Rows from block 6 of the encoder of a small masked image model, named by matrix and row number. Rows with one number belong to one neuron. Each number is 500 + 25 x the weight over its row's rms, rounded and kept within 0 to 999. All counts start at 0. Numbers have three digits each.
After each neuron's rows are labels from the 100 images, of 14976, where the neuron reaches its highest value: "top examples" is what is common among them; "colour at peak" is the nearest of a few named colours to the mean colour under the peak. Only what is clearly more common there than usual is listed. The data: telescope images of galaxies (Galaxy Zoo DECaLS). In brackets: how many of the 100.
# fc1: MLP up (encoder.blocks.6.mlp.fc1.weight, 1024x256), inputs 0-127
# fc2: MLP down (encoder.blocks.6.mlp.fc2.weight, 256x1024, transposed), outputs 0-127

fc1.79:500422500500500500500500468500546500500500500500500500500565500500500500500500500572500500500500500590500500500500500500500500500500500500500500500500500500541500500500500500500500500500500500424500458500448500554560531500500500535500500500500529500500500500500500500500500500500500500500500500500500446500500500547500500500500500500550500500500500500500500500500500500500536500500500
fc2.79:500500500500500500500539500473500500439500500500500578500500538500500500500500500500500500500500500552576500500500500500500500500500500500500500500472500500500468469500500500549500500500606540500500500549500500500500500452500453528500470500500500500500500500473500557500500546500500500444500500500542443535500500542500500552500500447530500500500557500465500500450532500500458500500500
top examples: edge-on disk: no (51); spiral arms: yes (40)
colour at peak: brown (50)

fc1.284:555463515473455500483521500482527500449500500500500524472500500517500517460500461500474500550500500552500500545500517563500500500458530463521500476517549550500477477500500537500500500500500500461500476500500500500500500500456500523429489500478514525589500500511466500500509500460500500470478500500526479500500523523471558542538518500562500500539478500474518500537500500461535520500557
fc2.284:500500500500500500500432500500500500546500500500500398500500500500500500500500593500500500500500500444431500500500500500500500500500500500500542500500500500500500500500500500500500500500415500500500500428458500500500500551500500500500500500500500500416500500558500500500500500500500500563500500500500598442500500451500500500500500500500500500500500500500500500500500500500500500500500
top examples: shape: featured or disk (61); spiral arms: yes (44)
colour at peak: brown (70)

fc1.406:514485519500443500500521500500525500433500500500500500466500500500469528452500500500457465526500500527500481500473524529500500468462557469518500474500560534500500483478500530518500500500500500500500463500500500500543500500477471523449500540500519524587484500510500500500500523471520518500500500500523475516500538500468551549537536500583475500534500500450500500534500500500500500464559
fc2.406:500500500500500481521472515518500500545500500500500429500524478490500500500514528500489500480500515456441500483500500500500500517500509518527516485510509519491542517516511500467500510500425469500500489460472515500515500542500538467526527500520500488475525483532500467500517475500500500547488500500471542439482484467500500465526500529475500525518446500511521500555488500500528522511483
top examples: edge-on disk: no (86); spiral arms: yes (72); bulge size: small (53)
colour at peak: grey (67)

fc1.305:614500500500500444500500500500500500500500500500500500500500500500500500500500500500563500586500500500500500500500500500500566500500500500500500500500500613500500500561500500500500500578500500500579500500500442500500500500446500500500500500500562500500500500500500500500500500500500500427500500500500500500500500500500500500500500500500560559500500500556500500500500500500596500500500
fc2.305:500500500500500500500500500500500500500500500500500500500500500500500500500500500500500500500500500500500500500500500500500500500500500500500500500500500500500500500500500500500500500500500670500500500500500500500500500500500500500500500500500500500500500500500500500500500500500500500500500500500500500500500500500500500500500500500500500500500500500500500500500500500500500500500500
top examples: edge-on disk: no (64); spiral arms: yes (58); bulge size: small (39)
colour at peak: grey (45)

fc1.746:527450500500459500500535500500537500452500500500500500465500500500470526459529500500500500524500500562500457500476500542500500472500543461540500500523556500479500500500500542500500500500500500500500453542500500500500500500477500500461500527500534500586468500500473500500531527476500500500474500477500441500500500500500539576531540500572500500523500500466547500548500500500526473477547
fc2.746:500500500500500500500500500500500500500500500500500729500500500500500500500500500500500500500500500500500500500500500500500500500500500500500500500500500500500500500500500500500500500500737500500500500500500500500500500500500500500500500500500500500500500500500500500500500500500500500500500500500500500500500500500500500500500500500500500500500500500500500500500500500500500500500500
top examples: edge-on disk: no (67); spiral arms: yes (59); spiral winding: tight (34)
colour at peak: brown (41)

fc1.707:442500500500500500500500500500500500576500500500500500500500500500500500500500500500500500500500500437500500500500500449500500500500500614435500547500500500500589500500500500500500500500500500500500500500500500500500500500500500500539500500500500500428471500500500500500500500500500500500500500500500500500500500500500500500447500500500500500500500500544500500500500500500500500500500
fc2.707:500500513500523483522458509518500500539487500500485426500521472500521491500514525500477500486500526456438500488500500500500500500489513500522518500518512534475532521514518500461500521500420468500500486457481511490500511548500539476518518500519500476489530475538500469500522483512500500541500510500461549455485500468500509473514521536464500533529454500517519488551476512500520512520479
top examples: edge-on disk: no (57); spiral arms: yes (46); spiral winding: tight (29)
colour at peak: brown (49)

fc1.476:500500500500500500500500500500500500500500500500500500500500500500500500500500500500500500500500500500500500642500500342500500500704500500500500500500500312500500500500500500500500376500500500500500500500500500500500500500500500500500500500500500500500500500500500500500500500500500500500500500500500500500500500500500500500500500500500500500500500500500500500500500500500500500500500
fc2.476:500500500500531500533464524547500500551500500500500431500500500500500500500500540500462500500500500457441500500500500500500500500500500500525524500500531529500532525500529500469500538500418500500500500467500500500500500542500548473500500500525500500500500500532500470500500467500500500539500500500443547456500500467500500500500500526469500530527449500500524500547500531500500500500471
top examples: edge-on disk: no (56); spiral arms: yes (45)
colour at peak: brown (39)

fc1.744:385500500500500500500500500500500500500500500500500500500500500500500500500500500602500500500500500500500500500500500500500500500500500500500500500500500414500500366500500500500500500500500500500500500500500500500500500500500500500500500500500500500500417500500500500500500500500500500500500500500587500500500500500500500614500500500600500419500500500500500500500500500500500500500600
fc2.744:500500500500500483526467518513500500541500500500487421500519477500500500500500528500500500485500525458438500500500500500500500513500500500522519486526515530478539521517516500465500512500427469500485483461475515500500500539500536465512527500519500481500533473535500464500524482515500500540500500500459549442500500460500500461520500532475500523530451500500531500559483500500525520519486
top examples: shape: featured or disk (87); edge-on disk: no (81); spiral arms: yes (66)
colour at peak: brown (33)

fc1.92:500500500500500500500500500585500500500500500500500500500500500500500500500500500500500500500583500500500500500500500500500619500500500500500500552500500500500500500500500500500500500500500500500500500500500443500500500500500500500500500500500500500500500500500500500500500500500500500500500500500500500500500500500500429500500500500500500500500500438500500500419500500500500500500500
fc2.92:500500500500500500500500500500500500500500500500500500500500500500500500500500500500500500500500500500500500500500500500500500500500500500500500500500591500500500500500500500500500500500500600500500500500500500500500500500500500500500500500500500500500500500500500500500500500500500500500500500500500500500500500500500500500500500500500500500500500500500500500500500500500500500500500
top examples: edge-on disk: no (50)
colour at peak: pink (61); grey (39)