A small masked image model, trained from scratch.
Model: 13.7M parameters, 48-pixel images, encoder norm layernorm, encoder patch size [4, 4], decoder width 192.
Training: ademamix at rate 0.00055, 12300 steps, batches of 128.
Data: trained on telescope images of galaxies (Galaxy Zoo DECaLS), 44167 training examples.
Rows from block 7 of the encoder of a small masked image model, named by matrix and row number. Rows with one number belong to one neuron. Each number is 500 + 50 x the weight over its row's rms, rounded and kept within 0 to 999. All counts start at 0. Numbers have three digits each.
After each neuron's rows are labels from the 100 images, of 14976, where the neuron reaches its highest value: "peak at" is the part of the image that holds the peak. Only what is clearly more common there than usual is listed. The data: telescope images of galaxies (Galaxy Zoo DECaLS). In brackets: how many of the 100.
# fc1: MLP up (encoder.blocks.7.mlp.fc1.weight, 1024x256), inputs 64-127
# fc2: MLP down (encoder.blocks.7.mlp.fc2.weight, 256x1024, transposed), outputs 64-127

fc1.765:500500500500632500500500500500347500500500500500500654500666500500500500500500500500387500500500500500500500500500500603500500697500500500500625500500500500500500500500626500500500500500500500
fc2.765:500500500500500500500500500500500500500500500500500500500500500500500500500500500500500500500313500500500500333500500500500500500500500500500500500500500500500500500500347500500500500500500500
peak at: top left (36)

fc1.465:500500500500500500500500500500500500500500500500500500500500500500500500500500500500500500500500500500300500500500500500500671500500500500500500500500500500500500500350500500500743500500500500
fc2.465:500500500460500567500500532598500585500581569500500500500443546440617500427500536500557500500627541562500423634445500500446500500412500539541450453573500441500557568454567467500500545500548466
peak at: middle left (54)

fc1.81:461529421524500468500554500500404463567366500550466525533701471500571470459500553500425543500500472500465525458537500545571445644589553569524639513500554500500469528465579500500438500547478570
fc2.81:500500456452476560459500500566500592448554555500500500468456527427575500427500534500534500500616500553500433619406500471435500500408500532542455446568524444500540552454592500544500564537556500
peak at: top left (30)

fc1.570:405500443556500500500500500500404442559414500500500598500616500500572419500548500500410534500447500500500500500500500571500500633618500500500618500500563541500436532500586500500500500500500597
fc2.570:500500500424500567455500500579500577450561557500529500463450535428598500451500500438556500500589500556500436629436500500451500500452500532525441500575500445500539576434559500500500541542556424
peak at: top left (30)

fc1.49:500500500500418634500500500500500500500680500378500500500319500500500500585500436500609500500615500500500500500407500470500500378476500396500338500500500500500500500593500500500500500423500500
fc2.49:517477466440483568463521519584484581453566566513500500480462536430594468420500533471555500500592526548478427608423474476441500500428500536561463480563526438467556555454577500520479549528553471
peak at: bottom centre (54)

fc1.705:500500500500500500500500500500500547500500500354500500500500500500500500500500500500500500500500500500500350500500500500500500634500500500647500500500663500500500500361615500500500590604500500
fc2.705:500500500500500405500500500427500382500500402500500500500500500607391500500500500500500500500390500406500603381500500500500500500621500500500570500397500592500432428500411500500500422409500500
peak at: top centre (29)

fc1.664:500500584500500590500500581500626500500641500500500446500324500500500574582500500500650500500615500500500500500500500406500500396373500410500409500500442500500557399500500500500500500500500500
fc2.664:500500500500500500500500500500500500500500500500500500500500500500500500500500500500500500500500500500500500500500500500500500500500500500500500500500500500500500500500500500500500500500500500
peak at: bottom left (31)

fc1.190:500500500500500500500500500500500288500500500718500500500500500500500500500500500500500500500692500500500500500500500350500500500500500500500500500500500500500500292500500500500633500500500500
fc2.190:561500446464500543451531556563500565500570581500500500500500500454599500397500569500542500500566543500465422591432500500470500528412500544574500467545532457500584546500553500530500500500558500
peak at: top right (28)

fc1.584:500500500500500500500500629500500500500500500500500500500500500500500500500500500500500500500500500500631500500500615500500500500500500500500500500500500500500500500500500500500500500500500640
fc2.584:500500500500500376500500500362500500500370500500500500500500500500377500500500500500375500500371500421500500354500500500500500500612500500500500500500500500500500405500398500500500500500500500
peak at: top centre (36)

fc1.77:500500500500500500500500500500500500500500500500500500639500500500500500500500500500500500500500500500500500500500500500500500500500500500500629500605500500500500500500500500709500500500633500
fc2.77:500500500500500500500500500500500500500500500500500500500500500500500500500500500500500500500500500500500500500500500500500500500500500500500500500500500500500500500500500500500500500500500500
peak at: bottom centre (34)

fc1.689:500409500500500500500607500500605500429694500500500500500334500500500500578500500500647500500630500500500500500354500500500500500354500500500408500393500500500500500500500500500500500500500500
fc2.689:567439436466545500500539590563500549500554623500500545545500500500589500407426571500538500532500500458461461544427448466500500537412500543575562500500500500462555541500500500536527500500545500
peak at: top left (36)

fc1.451:500500500552565442500500393500451500500348500500500500500646500500500453457500567500402567458369500500458500500556500580457500598648500547500596500500574500500449595455500534500583500500500500
fc2.451:500500500500500500500500630500500500500500500500500601500500500500628500419500500500500500500500500500500500500500500500500626500500500500500627500500500500500594500500500500603500500500500500
peak at: middle right (29); centre (27)

fc1.180:467500500583500500500558500500432500500416500595450569500606500500500413500500500500396569456500500425500581433500500500549438589578598500500627500500565566500500500500570500500500500500500635
fc2.180:500500500500500500500500500500500500500500500500500500500500500500711500500500500500500500500500500500500500500500500500500500500500500500500500500500500500500500500500707500500500630500500500
peak at: middle left (28)

fc1.563:500420500500500580551449500500576500457611500500500500447304570500500568556500500500626434500592500500500500500458500449500500386449438407500399418500408472500500421538458500500500500446536500
fc2.563:521460459440487564475519529589500575454567579500500511485467532419592476426500531476557500517577524540468427625417477480443500500406500539554469477562529439475551572456569500525481549535538471
peak at: bottom centre (37)

fc1.674:500528433500528500470557500500430441500373500540500500552690464463570500447500579500410545445471500500440547500500500575555460666591549583500623500500574554500462547473546500500500500500500500
fc2.674:500500500500500500500500500500500500500500378500500500500500500500500500645500500500500500500339500500500500362500500500500500500500500500500500500500500500500500350500500500500500500500500500
peak at: bottom left (27)

fc1.172:500500631500500500500500500500500500440500500370500500500454500500500500500500500500500500500500500500500371582500500500500643500500500500500442500500500500500500500500500500500500500500500356
fc2.172:500500500500500453500500500438500428579437400500500500500500500612398500556500500500433500500378500500500604372589500500591500500602500500442565500392426592500500440500443500500500500500437500
peak at: top left (27)

fc1.87:500500500500611450500500500500419500500357500329500500500500500500500415500500500500500500500361500602500400500641426500500500500500500500500500500544500500500500578500500500500500500500500409
fc2.87:550431440449500500500500579563500556500564607500500500500500500449601500420500559500550500500556500500500454563398500500500500500403500551570500500500500500500560500500500500572500500500545500
peak at: middle left (36)

fc1.660:500500406500500500500610500500375500548401602500500500500653500500629500500500541500422500465500500500500500500500500567571441622500500557500619500500600500423500500500604556390389500500376549
fc2.660:500500500500500500500500648582500500500500500500500500500500500500630500398500500425500500500500500500392363623500500588500500500500406500500500500500500500500500500500500500500500500500500500
peak at: centre (63)

fc1.702:500500500500500500500500440500500500574500500573500500500601500500585401500500500500500500500500500500500500500500500613500500664500597652500673500400589500500500500500500500500500500500500703
fc2.702:500500459452500565450500534590500572463562574500500500500462500432592500412500548463554500500585544544500426605418500463439500500433500541565463500555540440500557567467578500500500525500567455
peak at: top centre (27)

fc1.196:500528431530549500500553479500407470539382483500500526500709500500564426427527540500401518500453453500427547500546500551500456595593543592537620520500570521500450540477594500500500500500500585
fc2.196:500479464437472566473523506575481575447554563500511500478455545429583469426517533472564500500616522555485433613422477479433500500423490531554454468562525445469556568439579488510480558538543483
peak at: bottom right (28)

fc1.618:500500500500500500500500500500500500500623500500500500500301500500500500500500419500500500500628500500500500500429592500500500347365500378373377500500500500500500342500500500500500500409500500
fc2.618:500500500500500500500500500500500500500500500500500500500500500500500500500500500500500500500500500500500500500500500500500500500500500500500500500500500500500500500500500500500500500500500500
peak at: bottom centre (37)

fc1.67:453500445549500433500555500500401500500325500572446562500699500500500450436500500500392558500390500500439441500566500500500500633598576586500619500500598500500500569500571500500445500551500553
fc2.67:500500405500500500500500500500500500500500500500500500500500500500500500500500500500500500500500500500500500500330500500500500500500500500500500500594500500500590500500597500500500500500620500
peak at: top right (31)

fc1.491:414500394500500500500500500500500500583334500500500604579683500500580426405500500500392580500500500500500500500500500500588500603500500577500647500500500500500500616500500500500500500577500637
fc2.491:500500500500500500500500500500500500500500500500500500500500500500500500500500500500500500500500500500500500500500500500500500500500500500500500500500500500500500500500500500500500500500500500
peak at: middle left (31)

fc1.740:426500420500500500500534500500460500541388500555457560554684457500580423467500500500387567500500500500500533469500527581533445559619556581500619500500560537500434500500593500500500500500450592
fc2.740:500500500500500500500500500500500500500500500500500500500500500500500500500500500500500500500500500500500500906500500500500500500500500500500500500500500500500500500500500500500500738722500500
peak at: bottom centre (32)

fc1.304:500500500500500500500500627500571500500597500619500434500431500500500500500500500500558438586669500500500612500500672440500500428447500500500417500388500500500500500500500500500500500500500500
fc2.304:500500500500500395500500500500500500500372500500500500500626500500422500500500500500405500500379500500500500334500500500500500500500500500500500500396500500500500500500424500500500417500500500
peak at: middle right (33)

fc1.362:500500587500500500500500619500500500408500500500500500500500500500324500500500500500500500500500500500637500500500620500500500500500500500500500500500500500500500500500500500500500500500500500
fc2.362:500500500500500402500500500354500500500393500500500500500500500500388500588500500500394500500372500500500500365500500500500500500591500434500500500500500500500500500500500500500500500500500500
peak at: top centre (27)

fc1.126:444542478527597500500500426447426500549352500500500550573716500500500432456500538500405532500500500500459500500544500597500500630626542596541646500500564532500464500441529500500500500500431568
fc2.126:500500462430500557473500500585500582449566580500500500500468517432601469421500547500550500529582527558500433616412476468443500500405500537563468464550531434472556569447573500500500548527537500
peak at: middle right (36)

fc1.644:500500500500244500500500500500500500500500500500500500500264500500500500500500500500500500500790500500500500500500500253500500500500500500500500500500500500500500334500500500500500500500500500
fc2.644:500500500500500500500500500500500500500500500500500500500500500500500500500500500500500500500237500500500500500500500500500500500500500500500733500500500500500500500500500500500500500500500500
peak at: top right (27)

fc1.246:500500500426500500500500500500581500500675500500500425500338500500500541623500500500606408500588500500500500500405500378500500434397433500500359500500441500500500414500500500500500500420500427
fc2.246:500500500500500500500500500586500500500500612500500500500500500500500500409500610500500500500635500500500393599399500500414500500379500500601500500500500500500613575500500500500500500500500500
peak at: top left (43)

fc1.264:500500500500500500500630500500371500500411500500500610500703500500500500500500500500500500500500500500500620500500500574500500643500500613500634500500500500500500500500500500500500500500500500
fc2.264:500500565564500431500500500413500423500430428500500500500500500573402500577500448500436500500368500500500580389592500500558500500588500500431500500428500568500427446500417500433500500500444500
peak at: bottom right (31)

fc1.753:500464566456433500500500558534577500451640500500500500463335529500443527570500448500597462500532500500571500542445500408462500379385463407453381500500419500500537428562458500500500500448535451
fc2.753:500450462438500569468500500570500578471557580500500500500452500448585500424500559500549500500617500500500413604425442500466500500426500554531500450570500424500500573467607500558500536536578464
peak at: top right (28)

fc1.530:500500500500500500500500500500365500500306500442395500500672424500500435500500556500359500500383500500500450500500458500500500663573500500500581500500563500500500523500500500500438500622500500
fc2.530:534468453427500561444500500573500574454545567500500500500470500452601455398500555500565500500580534544500460628416455500455500500435500500569457449533543449500500562438557500546500500544557500
peak at: top left (30)

fc1.737:500500500500500500500500500500999500500500500500500500500500500500500500500500500500500500500500500500500500500500500500500500500500500500500500500500500500500500500500500500500500500500500500
fc2.737:500500500500500366500500500500500500500500500500500500500500500500343500500500500500500500500500500500500634389500500500500500500634500500500500500500500500500500500500378500500500500500500500
peak at: middle right (55)

fc1.638:500500379500567500500500442500444415537377467542500537500656462500562425417500500500395500500500500500500542500500500551500444568636568573567633500500500500500455500500582500500500500500464609
fc2.638:517480470447474572482518517574487578458553569500500500475458541428593464434500531479553500500606521545500437628423469473441500500408500536565462456554528439479550573460577481517482560548536484
peak at: middle left (38)

fc1.223:500500500500500500500500500500500500500721500500500500500500500500500500500500500500640500500692500500500500500500500500500500500500500500500500500500500500500633500500500500500500500500500500
fc2.223:500500430462500546453500500587500560500553596500500500500500500446594500389500571500550500500580500544500433585406500500431500500388500550603500500555500428500574560500574500500500500500500500
peak at: middle right (41)

fc1.338:500500421500500500444500414500428500500395500500500500500711500500591347410500500500427500500413500500500500500500500573500500590625608500500640500500500500500500571500500500500500500500420500
fc2.338:666500500500500500500500631500500500500500500500500500500500500500500500500500500500500500500500500500500500500500500500500500500500500500500500500500500500500500500500500500625500500500500398
peak at: centre (38)

fc1.356:500500500500500500351500500500636500500500500500500500500500500500500500411500500500500651500500500500500500500500500500500500500500500500500500500500500500500500500500500347500500500500500500
fc2.356:500500500500500500500500500500500500500500500500500500500500500500500500500500500500500500500500500500500500500500500500500500500500500500500500500500500500500500500500500500500500500500500500
peak at: middle left (32)

fc1.122:500500500500315500500500500500500500500500500500500500500500500500500500500722500500500500500500500500500500500500500500500500500500500500500500500500741500500500500303500500500500500500500500
fc2.122:500500551552500427500500500421500424554446427500500500500500449570387500591500500544457500500412500436500573364569500500559500500601500500439556500425500568500438431552412500500500452451435500
peak at: centre (27)

fc1.127:500500571500500500500500500500624500432582500443500454500285577500413500573500500500566500500500500500500500500500500500500500371428500440500355500500500500500500500500408500500596500500500440
fc2.127:500500500500500378500500500355500500500500500500500500500500500500500500500500500500368500500334500500500500323500500500500500500500500500500500500500500500500500500500500500500500500500500500
peak at: top centre (41)

fc1.390:500535500521558438500500471500408540500380500466500543524665500500539415449500544485394540473363500539442459481559478563500523590593500588541614540529561500500500551421500500500456541560500500
fc2.390:500423500421500500500500500585500582500604604500500500500500500500569500440500500500579500500581500500500500629383500500500500500394500500500500500500500431500587500500500500616500500500500500
peak at: centre (45)

fc1.107:500500500500500500500500500500682500500721500500500500500237500500500500631500500500500500648663500500500500500500500500500500275323500500500500500500500500500500500500500500500500500500500500
fc2.107:500500500500500500500500500500500500500500500500500500500500500500500500500500500500500500500500500500500500277500500500500500500500500500500500500500500500500500500500500500500500500500500500
peak at: bottom centre (35)

fc1.324:500500500500351500500500500500500500500500500500500500500276500500500314500500372500500500500500500500500500500500500500500500378500500500500500500500500500500500500500500500500500500500500500
fc2.324:500500500500500500500500500500500500500500500500500500500500500500500500500500500500315500500247500500500500317500500500500500500500500500500500500500500500500500500500500500500500500500500500
peak at: centre (54)

fc1.707:500500500500500500500500500500500500500500500500500500500500500500500500500500500500500500500500500500999500500500500500500500500500500500500500500500500500500500500500500500500500500500500500
fc2.707:500500500500500500500500500500500500500500500500500500500500500500500500500500500500500500500500500500500500780256500500500500500500500500500500500500500500500500500500805500500500500500500500
peak at: bottom left (27)

fc1.632:500500500500500500500500500500719500500500500500500500500310500500301500500500500500500500500500500500500500500500500500500500372500500500500500500500500500500500357500337500500500500500500500
fc2.632:500500500500500500500500500500500500500322500500500500500500500500500500500500500500329500500500500500500500500500500500500500500500500500500500500500500500500500500500500500500500500500500692
peak at: middle right (27)

fc1.735:500500500500500500500500500500709500500500500500500500500325500500500500500500500500500500500500500500500500500500500500500500644500500500500500500500500500500500500500500500500500500500500500
fc2.735:500500500500500288500500500500500500500500500500500500500500500500326500500500500500500500500500500500500500500500500500500500500500500500500500500500500500500326500500500500500500500500500500
peak at: top centre (32)

fc1.516:500500566500500500500500500500611500500631500500500437500309500500500500605500500500604500500614500500500500500500500412500500355417500500500380500500500500500500500500442500500500500397500429
fc2.516:500500500500500428500500500396500427500410444500500500500500500573388500588500500500446500500385500500500591370587500500500500500576500500438500500500500500500429433500434500500500500500500500
peak at: top centre (29); top left (29)

fc1.711:500500389500500500500500500500382500500351500500500612500708500500565425500500500500379500500452500500500500500624500589500500569682500500500687500500500500500500500500500500500500500500500500
fc2.711:500462458434473551470500526587500566454566590500523500474466553431603468416500548470554500500584522544500435623418471500445500500411500541565465500557532448470561573456570500527500557538544500
peak at: top centre (28)

fc1.93:500500500500612437500500412500500500500351500399500500500661500500500500427500593500441574500500500500409500500592388659500500586657500500500587500500589500500500500418500500500500500500500500
fc2.93:500500500500721500500500500500500500500500500500500500500500500500500500500500500500500500500500500500500500500500500500500500500500500500500500500500500500500500500500500500500500500500500500
peak at: middle left (29)

fc1.95:544461554455460500500500533524584500442631500466525449460344500500489528571500463500614431525532500500529500562470500435432530380383454420500397500500433500500561409523452500443556477401500446
fc2.95:525465479441481566460514527583482573464556569500525500473452520436592471420500541458555500516609527542500421626437465485461500500433500536552470465555529436485541563452565500519500544543558463
peak at: bottom right (29)

fc1.561:500500500500500500500588500500500413500406500500500500500659500500500431396500500500403605500500500500500624500500500500500400625601588626500596500500500500500373500500577500500500500500404636
fc2.561:500500500564500428500500500399500414500422425500500500500500500565410500562500500500500500500374500500500585369584500500568500500582500500500500500427500566500448448562441500426500500500430568
peak at: top centre (29)

fc1.351:523461559500425500500500500500597500500642500500500454500347500500500550574500500500610454500575500500565584500411500438500500392453500432500444467425434500500500399569500500500500500390500500
fc2.351:533478478447481560461500532582500574461551561500528500466449538436595475427500542475558500500603524534500408635434471500462500500421500535548464464555525436500542565452571484525500543539556467
peak at: top right (27)

fc1.267:500500450547500471500540500500409500537401500561469549500663482500560452444500500500411581418451500457454535449532500533549468579636561598500609530500582531500462557471574500500472538561482575
fc2.267:500500500500500500500500500500500605500500500500500500500500500500500500500500500500500500500500500500500500500500500500500500500500500500500500500500500500500500500500500500500500500500500500
peak at: top right (29)

fc1.300:500500405555500500500500500500415500581419500559500538529664465500580500443500500500399576500500500500458523428544500575554461568611541572500641500470576500500500551500573500500438500534456601
fc2.300:500500500500500500500500500500500500500500500500500500500500500500500500500500500500500500500500500500500500500500500500500500500500500500500500500500500500500500500500500500500500500500500500
peak at: centre (45)

fc1.454:500500500500500500500500500500500500500653500636500500500500500351500500500500500500500500500634500500500500500500685500500500500500500500500500500500500500500500500500500500500500500500500500
fc2.454:545434424445500500444500567557500580453500643500500500500500500420600500386500589453500500500500500500500434603418456500500500500429500542500500500500561436500546581500500500562500500500554500
peak at: middle right (29)

fc1.186:500596500626577382500500500500500500611500500500417500409572404500500500500500560612500500500500500500369500500500500500500500600500500500500601500500633500500500500500500500500500500500500500
fc2.186:500500500500500500500500500500500500500500500500500597500500500500608500389500605500500500500500500500500500500381500500500500500500500500500500500500500500500500500500611500655500500500636500
peak at: bottom left (30)

fc1.758:473534430527500500500530481475397462567385500562500526552701500500582479444500548500415556500500500500463539441535500587564484614589559576500631500470559523500463555469579500500447500523461592
fc2.758:500500472500500563500500500606500564440532533500500500455446500444566467465500500500520500500619500535500426636416455500415500500381500500548427455581500464500534546465571500500500576581500500
peak at: centre (66)

fc1.628:459523435542500469477557500500385469556390500533468549539661469500548449434500534500411571481468500500461535451520500571528464607594553583500610500500570528500453554463572523500460500545425567
fc2.628:500500500442500558500500500577500585500558601500500500500440549421581500430500500500579500500648500500500442626416500448440500500402500500558500500500500500500572582440588500500500555555500500
peak at: centre (52)

fc1.708:500500318500500500500500500500500500500500500500500500500500500500500500500500500500359500500500500500500500500500500500500500500700500647357628500500500500500500500500500500500500500500500617
fc2.708:500500500500500500500500500500500665500500500500500500500500655500637500500500500500500500500500500667500500692500500500500500500500500500500500500500500500500500500500637500500500500500500500
peak at: bottom centre (29)

fc1.287:500500429532500460500500500470402500546406500541500538500688500568589450440500558500424554452448500500454500423549500536531478594570523601500643500500570585500487548461587530500451500539500540
fc2.287:544462455423500554456500530563500590458585565527500500471473549451599452410500553467547500500571500547451416616434470467455500500452500550529464475558525450471556537453566500544500542533566451
peak at: centre (77)

fc1.511:500500500500500500500500500500500500500500500677342500500500500500655500500500500500500500500628500310500636500500500500500332500500500500375500500500384500500500500500500500500500500500500500
fc2.511:500500500500500500500500500500500390500334500500500500500500500500500500500500500500366500500283500500500500317500500500637500500500500500500500500500500621500500500500500500500500500500500500
peak at: top left (35)

fc1.484:500500553500500500500500585500500584435569500422500390406400500500466587582500422433500416500500500500500411500500500440396500411398418437500360500500500500500608437500500500500500500500500390
fc2.484:500500500500500500500500500638500649418500500500500500500500500389599500412500500500500500500610500500500406638500500500415500500500500500500403500580500500500500500500589500500500500500500500
peak at: top centre (30)

fc1.657:269500500500500500500500500500500500500500500500500500500500500500500500500500500500500500500500500500500500500500500500500500500500500670500500500500712759500500500500500500500500500500500500
fc2.657:500500500500500500500500500500500500500500500500500500500500500500662500500500500500500500500500500500363500500500500500500500500500500500500500500500500500500500500500500500682500500500648500
peak at: middle left (35)

fc1.51:500500432500500721500500367500500500500500500500500500500500335500500500500500500500500500500704500608500500500500500500500500316500500500500500500500307500500321500500500500500500500375500635
fc2.51:517486474443469574479500515584500579460560575500514500477460545430595461426500539477554500500586531562487432630426478475439500500423500539563466465562518439472555569455575482515482554542534477
peak at: bottom centre (31)

fc1.422:500548442500500458445500500500403500549366500500500556565660500500539449445500553500372594500500500500437500427544500571574500607631500569500630500500536500500447571500500500582500500528500553
fc2.422:500500500500500500500500500500500500500500500500500500500500500500500500500500500500500500500500500500500500500500500500500500500500500500500500500500500500500500500500500500500500500500500500
peak at: centre (44); middle right (29)

fc1.756:500500500500500500500309500500500500500500500500500500500500500500500500500500500500500500500500500500500500500500500500500500500500500500500500500703500500500500500500348500500500500500500500
fc2.756:500500500500500500500500500500500500500500500500500500500500500500500500500500500500500500500500500500500500500500500500500500500500500500500500500500500500500500500500500500500500500500500500
peak at: bottom centre (67)

fc1.292:500460540457445500546500526500584500435656500500500466451314541500464535606500439500598438500566500500525500500461531429461500399421500426464382500500470480500553420538455500500521500446500454
fc2.292:500425415500500500500500570582500572500500580500500500500500500432567500409500587500500500500500500500500386500412500500500500600408500500570500500595500446500565500500579500557500500500588500
peak at: middle left (40)

fc1.238:500413500500500500500500500500595500500609500552500500500302500500431500567500420500608500500614500500500500560411500500500500399410451434422365500500379500500500350586500500500500433500500423
fc2.238:500500500500500500500500500500500500500500500500500500500500500500500500500500500500500500500500500500500500500500500500500500500500500500500500500500500500500500500500500500500500500500500500
peak at: bottom centre (27)

fc1.159:575474550500467539533500500534600500458636500500500456471310536500472543550547439500647442537551500476500530512500500458453500391422467416500410477500414500500500455548452500500546480446500452
fc2.159:500500500410500500500500500586500564500500570500500500500500500443602500414500500500500500500597500500500428617380431500500500500369500500584500430500500500500500595500596500500500554500500500
peak at: middle left (27)

fc1.104:524468572464480522528471500517586500435631500450536452473313528500447518566500456471619419521557500500550500526458500441447537376431456423483401463500429500500526467526432500500533485447500451
fc2.104:500500500457448557500440500536500587500566567500500500500454500447585454405500500500580500500622500500500500614390436430500500500400500500574467451556500458500500585465563500562500565570565500
peak at: bottom centre (35)

fc1.268:500500587500500500500500500500650500500615500500500354500337500500500500500500500500610500500500500500500500615500500500415500373357400421500387500500500500500500385500386500500500500500500359
fc2.268:500500500500500500500500500500500658376500639500500500500500500500500500376500500500500500500657500500500500737500500500500500500296500500500500500500500500500500500500500500500500500500500500
peak at: bottom centre (28)

fc1.31:500500373500500627500500500500582500500584500500500500500500500645500500500500500500573500500610500500500638500373500500500346318500500500371500500402372500500500371642500500500421500500500606
fc2.31:500500500500500500500500500500500500500500500500500500500500500500500500500500500500500500500500500500347500500500500500500500500500500500500674500500500500500500500500500500500500500500500500
peak at: bottom centre (45)

fc1.741:500559429601500428500579500500500500500422382500500500500563421500616500500500575500500500500500500500500500500617500500500500566610500500500672500500576565500500500500500500500500423500500500
fc2.741:545465434468500524465528542563500559482561582500500532500500500440585500411473568500538500527552529500461441567417471469465531537413500541574500460537534437500555554479554500575500500500568500
peak at: top right (31)

fc1.75:500500500500500500500500500500500500500500500500500500500631500500500500500500500500500500500293631500500411500500420500500629585500500500500500500581500500500500500500500500500500500500500500
fc2.75:500500500500500385500500500500500500500500380500500500500500399500402500621500500500500500500344500387500611322500500500500500500500500500500500500500500599500500374500382500500500500500500500
peak at: top right (27)

fc1.339:500500500500500500500500584433500500500645500500500500500358500500500500500500500500500500500500500500612560500500500500500500500500500500500407401391500500500500500500500500500500500418500500
fc2.339:548438428440500533464537543567500568455542596500500534500500500436582500391471547465500500500526500500500433582418464500466528541433500561565500500527534441459551556461553500554500528500559500
peak at: top centre (45)

fc1.589:500500500500500500500500500500500500500500500500500500500500500500500500500500500500500500500500500500500500500500500500500500500500500500500500500500500500500500500500500500500500500500999500
fc2.589:500500500500500500500367500500500500500500500500500500500500500500500500500500500500500500500500500500500500346500500500500500500500500500500500500500500500500500500500500500500500500500500500
peak at: top centre (31)

fc1.294:500359441500500589585500553500570500500639500500500447500349500561543541500500343500609500500587450441500500500409500402500426397421500453441436500457392500394500442581557500500500500450500500
fc2.294:564436448449500525500550558592500572460541611500500525539500500429601482418476541500543500500550526500442441582410467475466500500395500549589544500527547447451551561468552483517500532500528500
peak at: bottom centre (49)